From a checkpoint of a small self-supervised image encoder.
Model: 11M parameters, 32-pixel images, arch vit, norm rmsnorm, activation gelu, num experts 32, patch size [4, 4], layers 8, width 192.
Training: muon at rate 0.0018, 6400 steps, batches of 512.
Data: trained on Sentinel-2 satellite tiles (TerraMesh), 145000 training examples, 22.6 epochs.
Rows from block 3, named by matrix and row number. Rows with one number belong to one attention dimension. Each number is 128 + 24 x the weight over its row's rms, rounded and kept within 0 to 255. All counts start at 0. Numbers have three digits each. After the name is the row's rms in percent of the matrix's.
# v: attention query, key and value (stacked) (model.blocks.3.attn.qkv.weight, 576x192, the v third), inputs 0-191
# proj: attention output (model.blocks.3.attn.proj.weight, 192x192, transposed), outputs 0-191
v.97 111:121135079099149145139127117169104156105100171126117125118103138094132092139126149119121088164120121098128086124151152147129128083129127114141116132168143136131111124106148088128161125119077188074149170093147123093101160151118146158116125135139128142070100135141091107129096163156097166107155084123140141113110144151133161138079154192119155159156153152098118143132121111156135142163140132102145106139141123147146107167134124130112131121134121151141152109126147075117166111121119108110147101141137109122143133124163131113109136117128086086154172152184144095111116119104125112104
v.98 088:094141098142123098131132091092118127152130169109126119163174088166139124157129138146134101134101138081108124140094108131114122151138110160097126111109146143213174181173166158169121121105164099120161118131090174149151161119128112109109125098103104141129122125117141111088136116132110098119121119120129141131104116125132147107130123129162057142112115093127153103131140127104113141109150085153100129146125164142124163125130099067144104120091078127141162160156170115098132122176116113154129103087121098120147158116122094127146139141141127120134113122111125110136140124147146099154
v.99 109:149143137104127142146108121132103132139134132160153102141128095066075099185153155151127130135154082132130119138156106125101090105127173118107126157119083127122140088147122146134127165098171155098142112094124123095108104131138188142154126104144084100158115113124123088135114147159090127135133133130149083161098123148124128098093110149133124111125170188096115163111116144123118186127153166145148139091107143169158149133109124111125157135126123151105143108136105122115120173128088150138149148136166093146158163132163109166128155128129128125105164155154138140135114154090129110134
v.100 106:177167117152127107096168124143127140181142107131119113125091093118109158166066119154146145099111118140168116141143093128129127099116125111129141131089132150137139052143136126150128158160121118197128115111116150173134143127141106142131088103137059122176176131113141121121136137108136118124136138118130119132105120101119147109145132140086124155146137139096093138128159143105136133137163125154120141097140109141132153138115119148113149104136139113108134129087159173093120177070133117134098146065125151146149153147138147124140135105120143088139169133145114095139102178176146130115
v.101 109:128119144173127077144086091145080109098102130124077123124095150179107113132139091108117170135111122107117117127137138112156134144108107115120123154126135177133124182115157130133094122096133132145114153130105144137107082109106157161146117116117124122136153137094121125102096089099115132130141106108099150074102127139095172120159124130088128154156173116128151081174101147120122161105166157102104129114169123126105114147138106129143113135107096148149124148115160158086166112138158114164139146155150145147125116110131091123134112119139123117155121052089138088120167141122114152154
v.102 104:120116115079143131119134105126163135125124119143124112168145182104163104120093091086108118108104116129139127171112157157145175131166091194162081151094120103107105139058115103141145120149154181109120110142123126133123126107094144175099128149120139152131155127135088122167095124120135134101138157124104075144140105158132136127091147143143119168153091106157130145149125131136122127118146111119127134112138111143148129144145133144121127142125085080172127142118156102111115124123099124116126146121100158088114136153099089122137125169097134142066113104106141121131155069095149142128
v.103 102:116139105122120131097151144148124101122120134154072158117106098166090129133133135115122146151142089182160142109148129107172120136171166141123139114117156101109103106131129145130129159074138135130124131124129098142133133146113089087123138091134125084150149117138091162103120119096160141153119129164106155152174181142105084111100109157105105090116120112081077139158142142171135159128127167093113135167120107132106148157146091155140060113122135155102104135119128157118105173099146138171116113117142139123117114116129144112098135068137103134152139147126123146114125170154142134156
v.104 125:128116128109102110100124115115123163150130105098132124114090141130134126141133110126108134058095134166138136133132105104125114118154122111137130118128126133124139087137111123169082134091136084136161094134101171171143111099136123132121093103106139157141133131102081110107119145108101062085157125133100155089154125119139168103133143118162124155125124154137156117155137103136150137124111084143149129107127139154096138095112107103101174107159108105110127176141103146094123149155115145094065152038129155144101136158100130168126136105143134117129113174130145131140092103128121146166
v.105 096:105088104140139113116138145104109151141121109117121098160125123126136120092159146096150154073091164116134100115123121136127157129120114156128107147090168109144123183125116138134092105086142156116062101142114118115153089110146142126134106130133134132134169146128170115150098132106124167127136058133117095138103149152105136142148133156143134151113102134104158097113110086168106138099122125120105110135168122130114133143151142144108137088119128125117160097176184129118115088143090102113120182142144171151140069159136168151133129169134127097124107137157101148124165114101137162095
v.106 089:130131144166113189109118115144100149154140121161123110131153139106097113097123126117130076072134129124160120136132130127151155132112141130129157126122049107128128106072151104130093114109107112120139151131154117123085081142113135136111131124110175134148090133119141141083118112115095055133103137166156153111102103126118125097109139168098136165119114107148146134108080072105152128119096111122137152139159142115108092180173107123147122104116082107161130118149131118096154132114104120115145107147102154100129100105115100105122115136133163126108146110133092067103111134123099134134
v.107 108:135112096133130116131134144129125128067136114136135078155092131141142103127125120133086178117145161119135084189118161099158138129090125140125125160139134121128129150136125123123128069115136140126106127139096138127116054153098126135092124128134095108118132160103163114135120120129102165122087131139128122095110149127106127100124108100164115123168172172115148118107092113124120134142137068117131133111180117113102128110088118106148146115131144083138138125142104102094098109179106115119103180115131163167125117126099106145133146163115175125118133085081083116119162090097099125139
v.108 100:158107125130118161155151128104120125134098121131161143151133105127112178105137130114128115134132136124107164119145122110137131160142189110136169184150146158125166115144164141123126182118140122138111129095149095121132127130145148114192136134186117158150100134122120171112191147119112138164121126171094072134109085130124098131117135211096157117117151107143128129167169158138177165164106129139129130142096153112124141138122109147103160129146143131080132145159137128149124128105157108134111128118130089108155140117110145136101107144169111141143154123164129145178122115161119131098
v.109 106:130116129114125131141116096105097147156079172133156168108094135103118158173146103102141123130100111114205092152116136124111095130099101139123113115144113114114100108154149186141135103113177148147111123122147145127128122161105161131170127132124129131103112121101151116104154098127108105152128143094147123128134064158161147164169150111104163136137093121150152088160157122096082098111128117145122150098152100120146131100128116120132125107105109141126165082121132128094152103134129111159162141135109120128100130123112104105166138154107145085134068155094109087118163113147137131089
v.110 110:074113110126142137146067102096100084113135141109106173169121167134114136121128120134156100148152136107121138130115137146101137126132158158117095119136126121159165189158118084122156143144139084134129131114164115121123123086104088104114117164150143133085102116151094137138112109170146144102093104151088106151136145188122079151116064133173133169091084098114111112124128114152144157152095142145107126089130127129149108150140144132103134139125147110164148125143111132158094140140078108108132139112117085111134141135138149132112138102123126165121114083136176139099129134141110131113
v.111 114:124156142145130141144127100180084154140141110131129139118104107119138150139140117141131165152138078101135105127163117100154071115125099088107113134123133141143157123139122115104129115091140115078099139147111103098147110151153136141133123106122090136128116136136142110071150139146112136164121120161155133151113143138139086204133146116075147145175153152091161121155112129139097129111119135102135151118120128126104131160065134126115140150122148131094154100159117146142117201131172142154135075117134116101129148128089175190156146117118105131156160127185123109123124133114133152120
v.112 115:124161140160127145112134111137135119134129136116112135089160131161164113156125154132130154121122168105138075158097173175124104099105108130139146153126118125201142151122168085137119127137124083132135147137134076108120103112088108127142116103149135137072115074140097121134104122152150135097128096138147162142150154160134124134138147165133105147093163115143111093136085137115158110131152136154121151137151092121088087158147108105147109124147136130154136135149118092076111089128103138106116052134121127107126124108097119139113127073157098094127125082137152116096121134099146128101
v.113 117:130173138101123134171133156157113157124143114137149149124133134118134112100115126133135134164144119119131128097121079133107112152106134082147149110131177125145094149129097144121141100130142143133182171108097141110147137151143117122181149094160131104178157117092163125165139127146094190161097139096124129155139160137143175141161122122092119101083163156142165154095149125141090113120118116129117121108124138151124109136120132122144160083117128145127133148123135102223159147119147164122155100100103123158100143144086129166164117123161112112098133125105103153119135151144096146120
v.114 112:135150139134096087105160146116130137135135120118111087116117116133145140118091135135153100120153131095109150109140149135120075147157129107126101100156120152134156109141128125174132126151144114131123109111144157141106111153124157106090077105121151115163100122121105133135157143154110149110102136133080119167113140118146153101074102118178097088162162117103119198102128148094083145134131118152124156128153147132143160144153157103160106127149108132130098125146141183071168178113107119176149082113141094108131176099139120138121162146094154122155102134115121150111169146138131106142
v.115 129:106074097092136081119132097098142125141103129121139113156087160130124121133096122122122128107109103127114144110148116070136138167108103146191155098121125128112113104185123117163092126140128124149090115162108157183152138115124147111128100170142129109137130127122208148153137123136118145118115123114122101136086102120137146131154132104130114133121069115167097112149155145159158150063145108150115130130119152114154125130122108171125128127115126119148132140097143123117125131135123102174125162135096127141181151148165120136115119209096145093125085147116113116141151126095104125130
v.116 104:128125169156141129137132094106091136104134163115138156153167102104126124120172095110163119182094130149147141104117107144154110129155083131140128105110086145151168157131122152108141120111128142103110178130186143140105143125119131109160108127181092134074133144134140154135165107170184149165107139154181077159147107154115121148154135086131145155091099145170095125112113137151134138116116115129128095131124119138147115093101117129124102133137127135132150093129123110197146147107133109160152126149090111125131128145151091137128134126133125113154112170093086151151151120117088143145
v.117 095:094172119121144141153110134126088165150134136158143170137112137101116113156122185141114114177104121101121115125155133082142155164107148090129161162141121112080102166128099126138132118126124148097086159162109124089084078126117130120126165093122106123104123158142122116139103119144117157172157139125131118109080152122127132114141115169125135158139093138107125131105157100137121168116096107098120177164120101122141115117146146157160127140128139138120148123159157150172148138108117123128137126145130115116140070076117118109101073103160132131077117099120123123141155144059151115134
v.118 106:136151113122153169144141093151118176128159157148091118150109137134112080086124151169114157156136211075121126125126130147128110166173114134125142136159112140106100099158153139142131118128116125143127169133124170119136112147173124131097149104145129071124105143154106130131106118134151153161162148153124150111158133151127115103130160163127107160132107104099162113062132125180121123138137089139118130101126154129093109157137130160139131124108124120083136138141164151173124113132126142132117110151101146129090077141113139127163072113133100131144135101144117169146138126183117101134
v.119 135:099111148105176155116123102097132131125106158110137136148162119167125155134084124121120112139113177141118151117149104079157140139147105159117129132140162139175158175127138115174096138143121125133134111102119161202154162118152115095127124131118166118130113152140130172158122080140151126096122134147130097131148148110139107094114136131173077160109072121137123146117108152125134132124078083175155140121147156113130149152138101130172131098150137125160149145087145083145117147170101112116126134115071176134114139141138134107135129167125136129116117119131134156100127095130124089086
v.120 096:070095156149116126099098132094113153108119103130135106138142117087126140115095119150123112085108127133103100107103088155126109133097131087114139141126098116142170131157097123149144088134094093165123133130144137180171104127140151119164099145140177142149121074153166136167133129129165137123101101097136140144158142095141123126142159107166094093114076144175122112110152127148153120073115117133115140157144087161139121107151134129104164145110129101136174129131155134160123148134093092161108101112121095121131151103154156143115130147128133127085124097129140147131066104104104113149
v.121 110:148129131161111123117134076096099156111136122127106121108133090111155095089180108129104141143130118116161057117148141140153119136127127052105155160103089117110107116155136127126097129111101178107089126151162118092108151099132174172157131108103126151127141157139171178151115117109143149171145128133157117142140142167117122125116150113120156120122128155171142119136119166141102114091155163103167116103118107157125144122127125121113164162148151135142115100168136187163158142127113139136105147135102148100159082115140141153170122127153131131126157101128091109128131120101149137142
v.122 108:153107137088179132119135150131106130141149150101109103173142123138128134099110117125123114143168164085158073164140147150105169113128136143122118113171124072162066070091109133098124122137103144094128128153130114131113154157103103121073130132110150088118081116128077102155122117090155133110131114133118167127126135131118103120141146137097154115171150130138135053102138170133156116104183132132124118117144143153126116136127123115141112122133130122135125119133136106158107161129086128141140092162112107163143122126115111061109140108135086112154134091112125081114116105134137102138
v.123 090:136093122123154147116129118108111066141168094104051105123139119184165099147150126140156137116156144114105158149164128122132150074125099097147053133134122142105123130120132121148100168079158131121121151137173123111135143154107061137084156116124147082123089150126122098098141119119142123074095153116122137145116145123122124091116117091150156138178166109130122132140118115127088131168146123110145148159148155119131142117094169092120146142115136099116151129172113143101137130127115131107121108124125141086119119158137156146088147131142122144123131137081128151158131126155107114121
v.124 095:126135137081130118122143147155163168158153081122164161154133140191148102105091140128170164108140124154150128157124140114136159126118101128143132113145120120076100087147116115148131147157119137050129136155137107127164159126154121156158144119077118144132141158146157121137102167146107138123097135144115112134104128124151140075136136170103082101136099128122157138147117131132129177129092165158121182068168120128091133171113144139113146131099122102134160124124104153113166143130142118149135167110111133140113119105134125118135147131155175111144156117154096147108090106128096101135
v.125 104:124141172133127079143127120146130116108127121145137080138126137155127137111172107110115112090126131117114140105103120141141145120106167143140105136194096129100172093094127150100136141116157129131130131119156114132087104122100105095150136202157132133168116123110134123169152131084174102125133156135112147173113061120163065139161171121139167160109127117155125099152134112131108104178112113131129112138115118126147130089129187127137116166121126185124139099131118127123076107128164101125138130153157110154133157131124118169134151137161115127171102150122116139144153113134096118121
v.126 102:161098134139128115147136093138109136138110148124148139165172156151124143105085119118146121131117140171102082171127133144161194144145157137171154120096093093156116158166142130110134109152131112166134149106102168171149119144135099118135120134105132102118131089129134162165116074094126086141105150098145127165119135125120128108095132124185111081128133103127122118142129158092142108113168143108095160175125119138127110115125093115123102121101111090154119106119113128120118125109110110164117103136127166144100161129147120073085132157112093112084101161124156153107095140124174129131
v.127 107:118132124127140148127149155132121169143121147142122120122103123131122095147131141164112163145123149114164084115137185117122127116165115087097170094129124147155068138160124123147178180113137125118105117160108132147156147124171160163160135086132094103113125142135138124111103137147098143142122118150139108140109186085055112102101148133090102119114178147065143163122073163116135145129146110125142115113133150164113157159130129126135155095123155102094138147165168116160122154114142122140120090132108130143116130134148156134136122110122129098153166144185111115095126108122109106133
v.128 084:136111124152131093095120073101091051094098156134115106161146116126087124130132108183120147162171157133116170106077138119135134132129128132139113129118104132093129127141107158185129151138127141167108122127104158119135144130176159098167126119156107184167131119130111113050127127149163113089108124130125096146158125139158129127105126116144105142132155106121131107130145132085090106102137117156113157145146119122126156128133125135116092169140149116125133120142162123105091123164083115177157146135135141149184145099123145106118125125105118096127130103122093126111127076144130139124
v.129 093:086119084121129067112125115143112110101104101131157100128152159145118117089112086124154104148094095158105131132100118147141134098141127095138170131162120097156166174113102111192147115128146105106132140119129145152121167053148175126110150126166139137126134114160129084156136167133156108132154120139130111135129136148088170101140147141138126120143159158119145110117111160131133153094154166117125121108124152112109157128160139115076127125172125155112129148118133124100140128157129158163114159090138145113161094169135124173147123072101096128097147128119116153120115134117172137131
v.130 092:102100107146130094116067137098163097146169151095079106155148130166138096090135104104135114103134141107163138122088116131101141116116152105108127129123132122174147111131103140103187195138055138124102122097130152142127132115159110135163105152159142142101113136130169119096105103109123165101142120150056121135105134082131122141128099149098141127116106100124119119113131097131137090104143131146166128116113142130094150120144142127101124128107125137122132124142149115149142117168105154084121098119091138117152137135153124132149163107181175109100094140090122157139125132159120090140
v.131 090:108124125108100125100113109118107082115127161115110100122110133107111110134134097097125099114145136108144060112163143158079192151148098146143122120115137155121114113153078099107117125120085151156105137143142164176123122134136130128119147131093157148100117100112088167118136080115127140103155117109100114127167098080133143158120134115155116117139092117143161083137090115174131072117136154142174146103162115141120143161112156151156157095144113097154122109140146118152103111131122121072123098138111155076121142118145101096146150172126125127142102131164135139143113110168126106134
proj.97 103:122128105113118126175125158103180101148131142153136107134136132144095138135115118128138143105095122117115168174143165100109141158106135104160163138158118144118156121107106135075126130117152138118146142130149113098114136147162147131093149090140102106151094154148093060091108135119141101099098148133124078172078122135118110171146103099116150119160150130117126138131146154118158155168091133140108153110135130160062117118131109083163151147144159122101165135123115113127079144145127122133125122114144121133083143152120170134129097118122130156107071118116138152112143147085121105190
proj.98 092:103137133121155125122177139153132145109175132154131106122103143141065139099155135134143138104189133133146070155144103130133107140129117122163124166132177155077136129100129110121126146144128126134138134146074072146139097087136110131142142138151127109115142096139117127108150113105147127102150158139133131096138127093135168111090130097118094121125135129104103136170107118146131136120109112110133157134118078151154111149140110131119180116097138121141099086077105130108156201109134133159078167155145154165146112101120109157145156138083161132126136136147094154124110151132177137114
proj.99 105:130151111183155092157151161130128107135114206087123098114098154147147112103142111134125107097112154110129140152147135120156169113110107105145134162127154142123144130132168091121110100118123087114116156129104152116149126089142153102129134119132122135074086113153093167150174124119121077135115151126086145137144128117154135145106115142139161089193130132168104154143143099114163105138102095125122117105102148103136114149128118135169090095105168110114117152137141094136115117108132114093133144089122116097112141112141110131099129098166139176135092121128100106157158141143124106184
proj.100 109:108107142136169140118143155144122129099131149118149138142136151132123190146100096069147117131153136132085132103180123127120176144155115162138161117122121099143124158125137124137137124159145125129172120133159141126141144118134105140074143163124172129143120119097131139112163089112107104161144129161155133088195116122135181134101138126150104117119132125134111096130130091121130089134159097118129134152127102096151127063082117104081141123137104177155143153133156109102122086139134096139114116135138145120141096148151148189096122104144102128154125129078131178162125123139157151101
proj.101 109:140133151104129128186152123101114128127091091156100108142168118127160152123153082123131071068106142095131131161138114120152100152142141148120158093154141155140128125129130121113163121126123136127150136106126117113148135131119141077154135130095118143136148113136103163128139128123109145136107126136112114149132124135138162132058122100095132122121106139129110139124156126155075167149096109149133119128107084189116124143125099111080150128115094105120151105120141137177129179105115144143151153064141125113124178148069196136138143142128111099081121167101115122138108156144152100137
proj.102 104:126144122139136078148136163142131116151116116117129110110131143127155145157103082131135106134172135166080119148083148121156110164124102100084135124142104145116134107160086142143139091107135112153136098083138099115111114124149112141145074110125109109135107108098190141106195114143168144101123170088100183163120150117093131152123128096163083098122126107173117130139109154133144142179158139125111136161129147083153161103125143129133082111139133149160107111163112145143089138120155132144150129125147091130142184101139142109105158129129143093158163139107138121116142127128117132126
proj.103 105:113102170104132088149086149209146135137135108120101190121100153136103130144134119119152149149131177156136117150135121130139186112167089119114088102111157097138121168130108109102129143165091145132089078136123140122151139123124112148124137123113135128118107157122146106137155152103132168124068102147145160078107129103118120126148186162134111131118137147135144136136139135092106097106129070124121083145178141105147136106116138149125144148143124127118142096147156117155115084145108108083145114128125132154126125131109129155141103140129140106124178140133147155187119105127136087108
proj.104 130:134119153157170135090148098130132168137128141141162118130132088137132150143095168127126073174171078118158106108126104106119110135101131124086161137080131145139137143110142081122174149142153159095123128108131090155143110138132117121081163136132156137121140150145106135116126098159114111115146141098177114108108131142158115123134116141095086131103119126144092114132142114100110135108140150074146116119128072143139109105150117172135137129099081125142097104129095162132130130133129113152115111163130151102158074118127156159144120156165123115126151155126062144092143082123139142077
proj.105 102:083132105115110168094129083109132123132091148114121099146124119115120115156129135137113113149141086085119115143142134108134123136133129149157142151133137116127147065136146111089175104141153113123136151101134114099137087124111110171114089142108148104123138111087113127095140101101140105081102130119184145097142160104143120125139181108147079153117115098113119123127141138130153151147104059147188134137097097153131126139135128116145118145089085122092137156163119108132141190125101104115096125076142088128157147101116116139088105106139131138113150123104136133188117124152137136175
proj.106 100:104128123088136094123144098105116141132104116168132141117113121168130135146115112130098156152108141130109084148189112140091131141168110116077147181072145094134140132078115109144102104126127139101137136133128162136132092087133157133150124138103128124130176177105127123125179112126139095153138168114105127117148158134123112095135138137077103102142122112135138075122127146122154125172151159109130088111099132141103146124159129118113137118092100152119117104116132141139136125115097159146111111110157095149146115137145156065117154141154105139122111164135118204107162134137186154145
proj.107 109:126128139135124098141107124083130138139151124097166119135175115132100136074142136102157109137124116134104106106119113111166155123164087125186176127124122116147121127124129127082104091101146135125137161117104129105131122133148120098137107148128155151097110108119126149127099105101159096146163143108093110117112125086135129125114152144155099142163078094182125139111129108083138160187090145130108118107057136126154146186140129150129143156073111119112111111158139155157163121102090112130137116102167105138153163117157146075123132165123125115112102146110093107135122138109126133164
proj.108 102:083121187103153137091129110180094153127138127130129111069140156133136130109136150122143125112139130135124145094115089130156098112109112161145079133105134123119118107131129146153133118103162131104131153145111152140106101123093104131102134138118100100066149139105135117143103161140132168150136144103157175115199151095153137129129147084123116128159129110135096104136098082151112078103128038161113132102183156111120133139148123150099146116111130102148195132114111117122100102143163131109156120136134134159090111103146109136141155134138125134156120138121125137129098136142120147156
proj.109 106:166188168120123124128119140114098127130114078144133151152150115124131119135110084110092129112163156107119145146134124146120125080137088104119113125167122105125102089121105088138127092108129108130127169151114113105137127116156149132142107143126103104136131155098133164171119125114134150128078088141173144157162149101134171132117136171149192135094129101142115151131096090095111161137097177136122134153094120136135123147135132137145171147108117124115091134095115093073089137078108162125140099172137148114136154119126141154131092129112133172141128131141110093100124182136107097107
proj.110 112:113135148131129123125161167165149140111114134111079116131142151147116122136197122129147138106091129130128111120126104097165123154110149124132090136156116142120121143115106184109129116155112168161121108108100099117134115151104165167145163095133128144123133072119170068122117122106085110106139090122091149143143098125123141110154122137131125081178148162153134162104090165173119125109143109100098119159154183109115105128118158157106104115160157117119116142118134114084159135138132134097127150115123126100122154105126133101089170137086127151142131149144122124167107138063102109156
proj.111 109:125137145119160156126132149088161099082135128161095145120110154128152113108135193148134129134150142095142105159097197148129128126120133127157116130143169067145110168140149118072155149141131119125163125091121095098131134117112138115149131110124127107128133143134120152160085162123096116122133120094107103134099087115154123092132111147170174098125136135164062134100101159091166132110117132146161086160154164137154126118097149127088130172158169140135134121107156128125120105150133122128106152132146159138133132157135109117109103109167133139157115140098089099156120151107099108107
proj.112 114:109133144130150095137104135071146146100121129170126115146107137158100132192172136096152116149129147108157085166146090145112131163140112137134121121093077159141147140137110157113142131117123107103083096119145136108133112143139143165143158149123123143155159184110089140103170164062120110155109139129099100140154145134156137086130085151146122123120135115154159145109120163156130125173087140125098113112143118129185147136110170138127118149118143130131115144143116133151180160127072135160108158127135096118134090140115171131112120130128128125118132128130128186152123121116112123183
proj.113 106:122108133118120137085117149169120148109127134062132088097127138160150108080103128129137124147139170102150119112161154154168078112136166132175172115115117113094117175112144129142139154142107140111120102175126143132073147130104117111125138112097115134094110142135098143123106112127154102147146180155130112132132139132094123151131086112127149169116147113162116106114143090186157150106137134160131180122101141102114134131147168166131149082139132120148104157089141124135121140145166149147159175130120147119146132109120109166136064131130129119166118151149144114148107163130145095156
proj.114 106:128099117138166092191093117137103116121132116144114117179074146129117153154129091141121164113138125117153119122096156123108136105101116126170149122155167177111120090127097138127100174137125117166110160174107137133119119154108158120087130153163177135104148109120134122128152093094165099150142104081122105118096090129120098128123118125092141140152112120120129093150144147128166142152119117133162075141100137105095089136138139119118152121111167138124137135122088119128080129128146121064152151126147112109090096105169104108130153167089121124120124129156102097109112113128135154098
proj.115 113:130150138147121138140176127126079111164148178121162129112156126107113119118091122106095160118178124114104136135150135150148132161142115125143114163152145141120116095091121139166185137115155136148159133148087109130129125141127116133150161142100141105138169119094139156129113108154157145106123117101129126110204088105111175125134148114124126148132147125114105104116101109137093103138140104113138132164101137122151113097110152152129134117120113125116131137132100146115095134098204130115146091152153145150125171093138074168125141116210140111145154139107135142169098107113135124073
proj.116 112:160121112122145156098147154127147134124147157117100139118137120151153111116121141156093141108157162153121165117183156123127108133134108136144115138206208161109119101142121099111109113140101157132131143168143170130083156136126100135144104157109128111163120097097144110177079141146117141074115118159099121127096071127122139128155118121123201078139121137140139112150089104136115154137151150136150139121090171120135116123099112121115124118155133098154096140113159120097119127161134145135137125117114121149155141141111081150114152110109181146133100113145109124094149134165108103121
proj.117 100:148116096141096138093131113125158124155076147104057116108091142126141131140123065130114132132138123138133115153069171127121092103139153130123126122172130141143119150139152145134078088101138127135169124092150108109121113140137118097119105128144153115117128166145120144074137141130157104072132111142120092134133128109104105143134105131136135122106144137144123110118108160082167112168130138124143131096148152133106116110147146116106132105095127094115098096114136135112145135157113126128146165110143140149141149153113181146126155105117117104146127171150120068160103100130046084178
proj.118 106:117142135141170155147136097133124146083158139096123124067137127120149162174150101130144131152171040118131129122102114119152107110082134121150132124110120119120115153136099145127121129131123156152148108137078101155118171147092150116139098122113104146146111156094116109088119158146097121115096136089131115127110116120152098135145143123146097141154163125114114096161098176122089078099109091104112113146129137163126122080121173113111148123144093145148082097125125142092140119134120158136092110151132115137173131097145144146135158156126173117130101126124094161115105082097143137099
proj.119 132:127104136167157127094129128138137141132157156116130109128093132130122131128124143116124149165144068123168087144138108160107114166085147114113147133118109131113168172125110165176139153177134149144115132112112100134121079170094112128107148153135132125119157144082108109109131162126092112142163149108129170114137140132119126135148087136127098133136137111109139065134119095147131130130154142093111139113085135128128108072104156165130138119147117156157104119144142141099160134081116127115070093175095121148101097158153123148118141133105151114159109137133065177113133115115109166171
proj.120 101:121124082138148132119129133146119127142141135105086152125080166136129167133120117141135132134105149094138120110153127125125148093126161132131147183133163133127069114125147140098137156178140109142147145126128160158089136108102170125131110118148146156127147164113148085142128096073096099113083120141110124134139126119150143101120110214112170135127133163114161121114106148199106127117136129142129109111121172141154072161112128150112156115150150113130125152142130172064107148134141116091135125101130106093144133124124108150141155161141136117149120125154131149109160084097102177133
proj.121 111:122118100134108144106129127122174125151110092143085109151125144123179110123100139123137153058118132139120154096096143146129110101153103158093083120188152113119094131133115080126136109121123131104106129140156148159135129129140122096165086188122146104132123124158113150149130147135097150106087078085120136156138143152139101096122136178130155148144167087152133156132128174168096139083099137106148136157105109098134115175127113103095121128119108105103150155134116136154102147171118117141167084115147122136152170112101168105130098114135131102124142145130156141145148116156117128112
proj.122 105:100151136096087109180149112143155120158133124107114147132157122117138126140147099122144114097121114160119093133132107102125136091160090089130110153123125133111180141185119132107102094132120117143149081118119115157090143148143165166131124093129131181116137148141141128150130109140125109178098121120107156159103122118142095144101119189139111130126159155058140158151091133100127083112113123085115173126084166125115160139056095143128105149105140133108158116152144140145112113112099145107143148114155121125100154136129157139162110123086128110109137145104154181134132131100137116117
proj.123 091:174061108107138125123123111086152163113128130130134119130109121136097160109123190144121125109155115105106088101124113132138130120103102183101116136160142127123173109142117119073127124123126137141133106080116115129136145127127157148087099185144166206138161107146099150154088110128124118096130121111132113135123084099145113120125126118146130153124078126111125133099113145127149103082102139090170100146119115168092096151130131146140087124139122106102111134183123149117123124121121124126113129120129132181094150138160110134142128156137151098111159162163082103145101103086135134112
proj.124 100:089099109149150143107162082095093091137063102119146126120104139095151121127112118140130137113131123116102136105122150157125136151131151142088140142156139121153148166100128117160129134133122150114138088094144125109161083120118140121121162135117125105134128161123096129095111097167125089143168137077111121090108158119124132160147116136110113115052170072142106099079129136118107093127090139114157119147122131152150137088129094142155174140170142120102100134158140112152090120134152159158067129106124144133151126151145116150122109141136096134117154147134086082115141127116086141144
proj.125 101:137173137142081152105068126116116148155159145086156139117101102072169114139119125184169124084126161166135147126138125094147103128118073137104108132093130151126104146147160135113122108075153132135123126101100135114139123137090138147126110101145101160112140118102115160142120133138156170148147111098146129090140137131156111133099137109111174096160077128097117153151099120112128076118195153164114156139132135134116148161116119143115090128151127107119137144128107134109097156113126153098151142080071115147136107082117090112110133137120114138141102156127129092110138143118138108125
proj.126 106:099137136110157143134109151177140127159112099157125165068094105140108129107102123124157166157107148100092124124153058136094111155147104150137094106143125110139158115128154084160109147156084112125142107158132072165111124067132128140104084133169139120155138139139145128133138108118125155139084151119070150134139161166099125105145122182161135146116119143128122116152165113156144133145128095127116117148132160113148145135108106134107130133149106124132143133125167129090095119120091132127156135115158127140134107134095159154141130107134154130128152061116125144163172114139099162161
proj.127 094:156132100117159124126169146094131117132107163091110143134162100139120172117139189129131094134152084104107093115131081147119157092118125140135089151107167122117139091097133106137117122191117109098136133103173123106132135099171106109142114067107113133134098167145088075119133121146136110161134128105130108093124150127160161128128121157127099154152154139141109111118180141106146126107110110086173130106145132137136132107121107140151144144160118132120113101107108131130116122133080072154102103101138142113139114127103127135158144127151118178101161147140088175103100106164135114115
proj.128 094:118114160147142139133106146166150173160110126091108162128117162176103120137144118137110119127109154107121099114165140130092132093115119143116111160141159150098107124121145106110122138166109156112125121099156117139128143128125145113143147124141112128131114172143118112162166097128137124192143132090128163117138115183122089146153135161147209107154136132144144138123103145136136101147102133118145159081147138147097120155092099153145154088113138149142118113102110133160164178112157108122109121160118100108143091177106113103165121132153095167120129074172105126128111138090122097087
proj.129 097:139152087161127166129127134124110131111141124129105132143117095125124092135143171101113179096173149133143144141091149112122157139118128185133123101151197166091115081150144158101143114123102177131163151101149121116153101137100095123136135125123125126108123097133114160161104132148176176123170159136113096110081126094118158141139140069112104177112108145080148137122115133130156119109085108084112115151108106167133129130145116139181149123103129105116093140111114109134119131096158123115094140140121138158122143116126107069116098101153122134150156120155150120125103140127107140155
proj.130 091:141143116098150154140137139147101148117117093187156086102146125114105154138128132108183145141094168166112070159132136168112112152131143095182159126120116160100170148088137093138150116151134076144157137165119138102114132104122128122142131110132123081131106156099100106096131137130139119128085142130131141150121146085125140157171119079153112117118154144175136186123130158158153126156081137130115131123116089152152118148146142155090146127122115149111164125123086120155149136144143120171092124124134130084126135144121151121119138149128114159146130137140154114172077104137114108087
proj.131 107:150135102162144136133162153136109140102108127112102125116136148167151124105136163140143108147074123106105141136124120127103116106101152098177112124155126089149146184053175160133196132123096145133165088142120090120103167137145105121134125105137104130129112166127168116127108139141089111122120134135139110131092154118166122127122091142083136121152171118171115178112146144123096137120073115159143090082152098125145137108154130131138102155124147159130163101132088136094133122181127130138121166144169122125140132109116129127088118107174125109132135108121119143170115119124140105106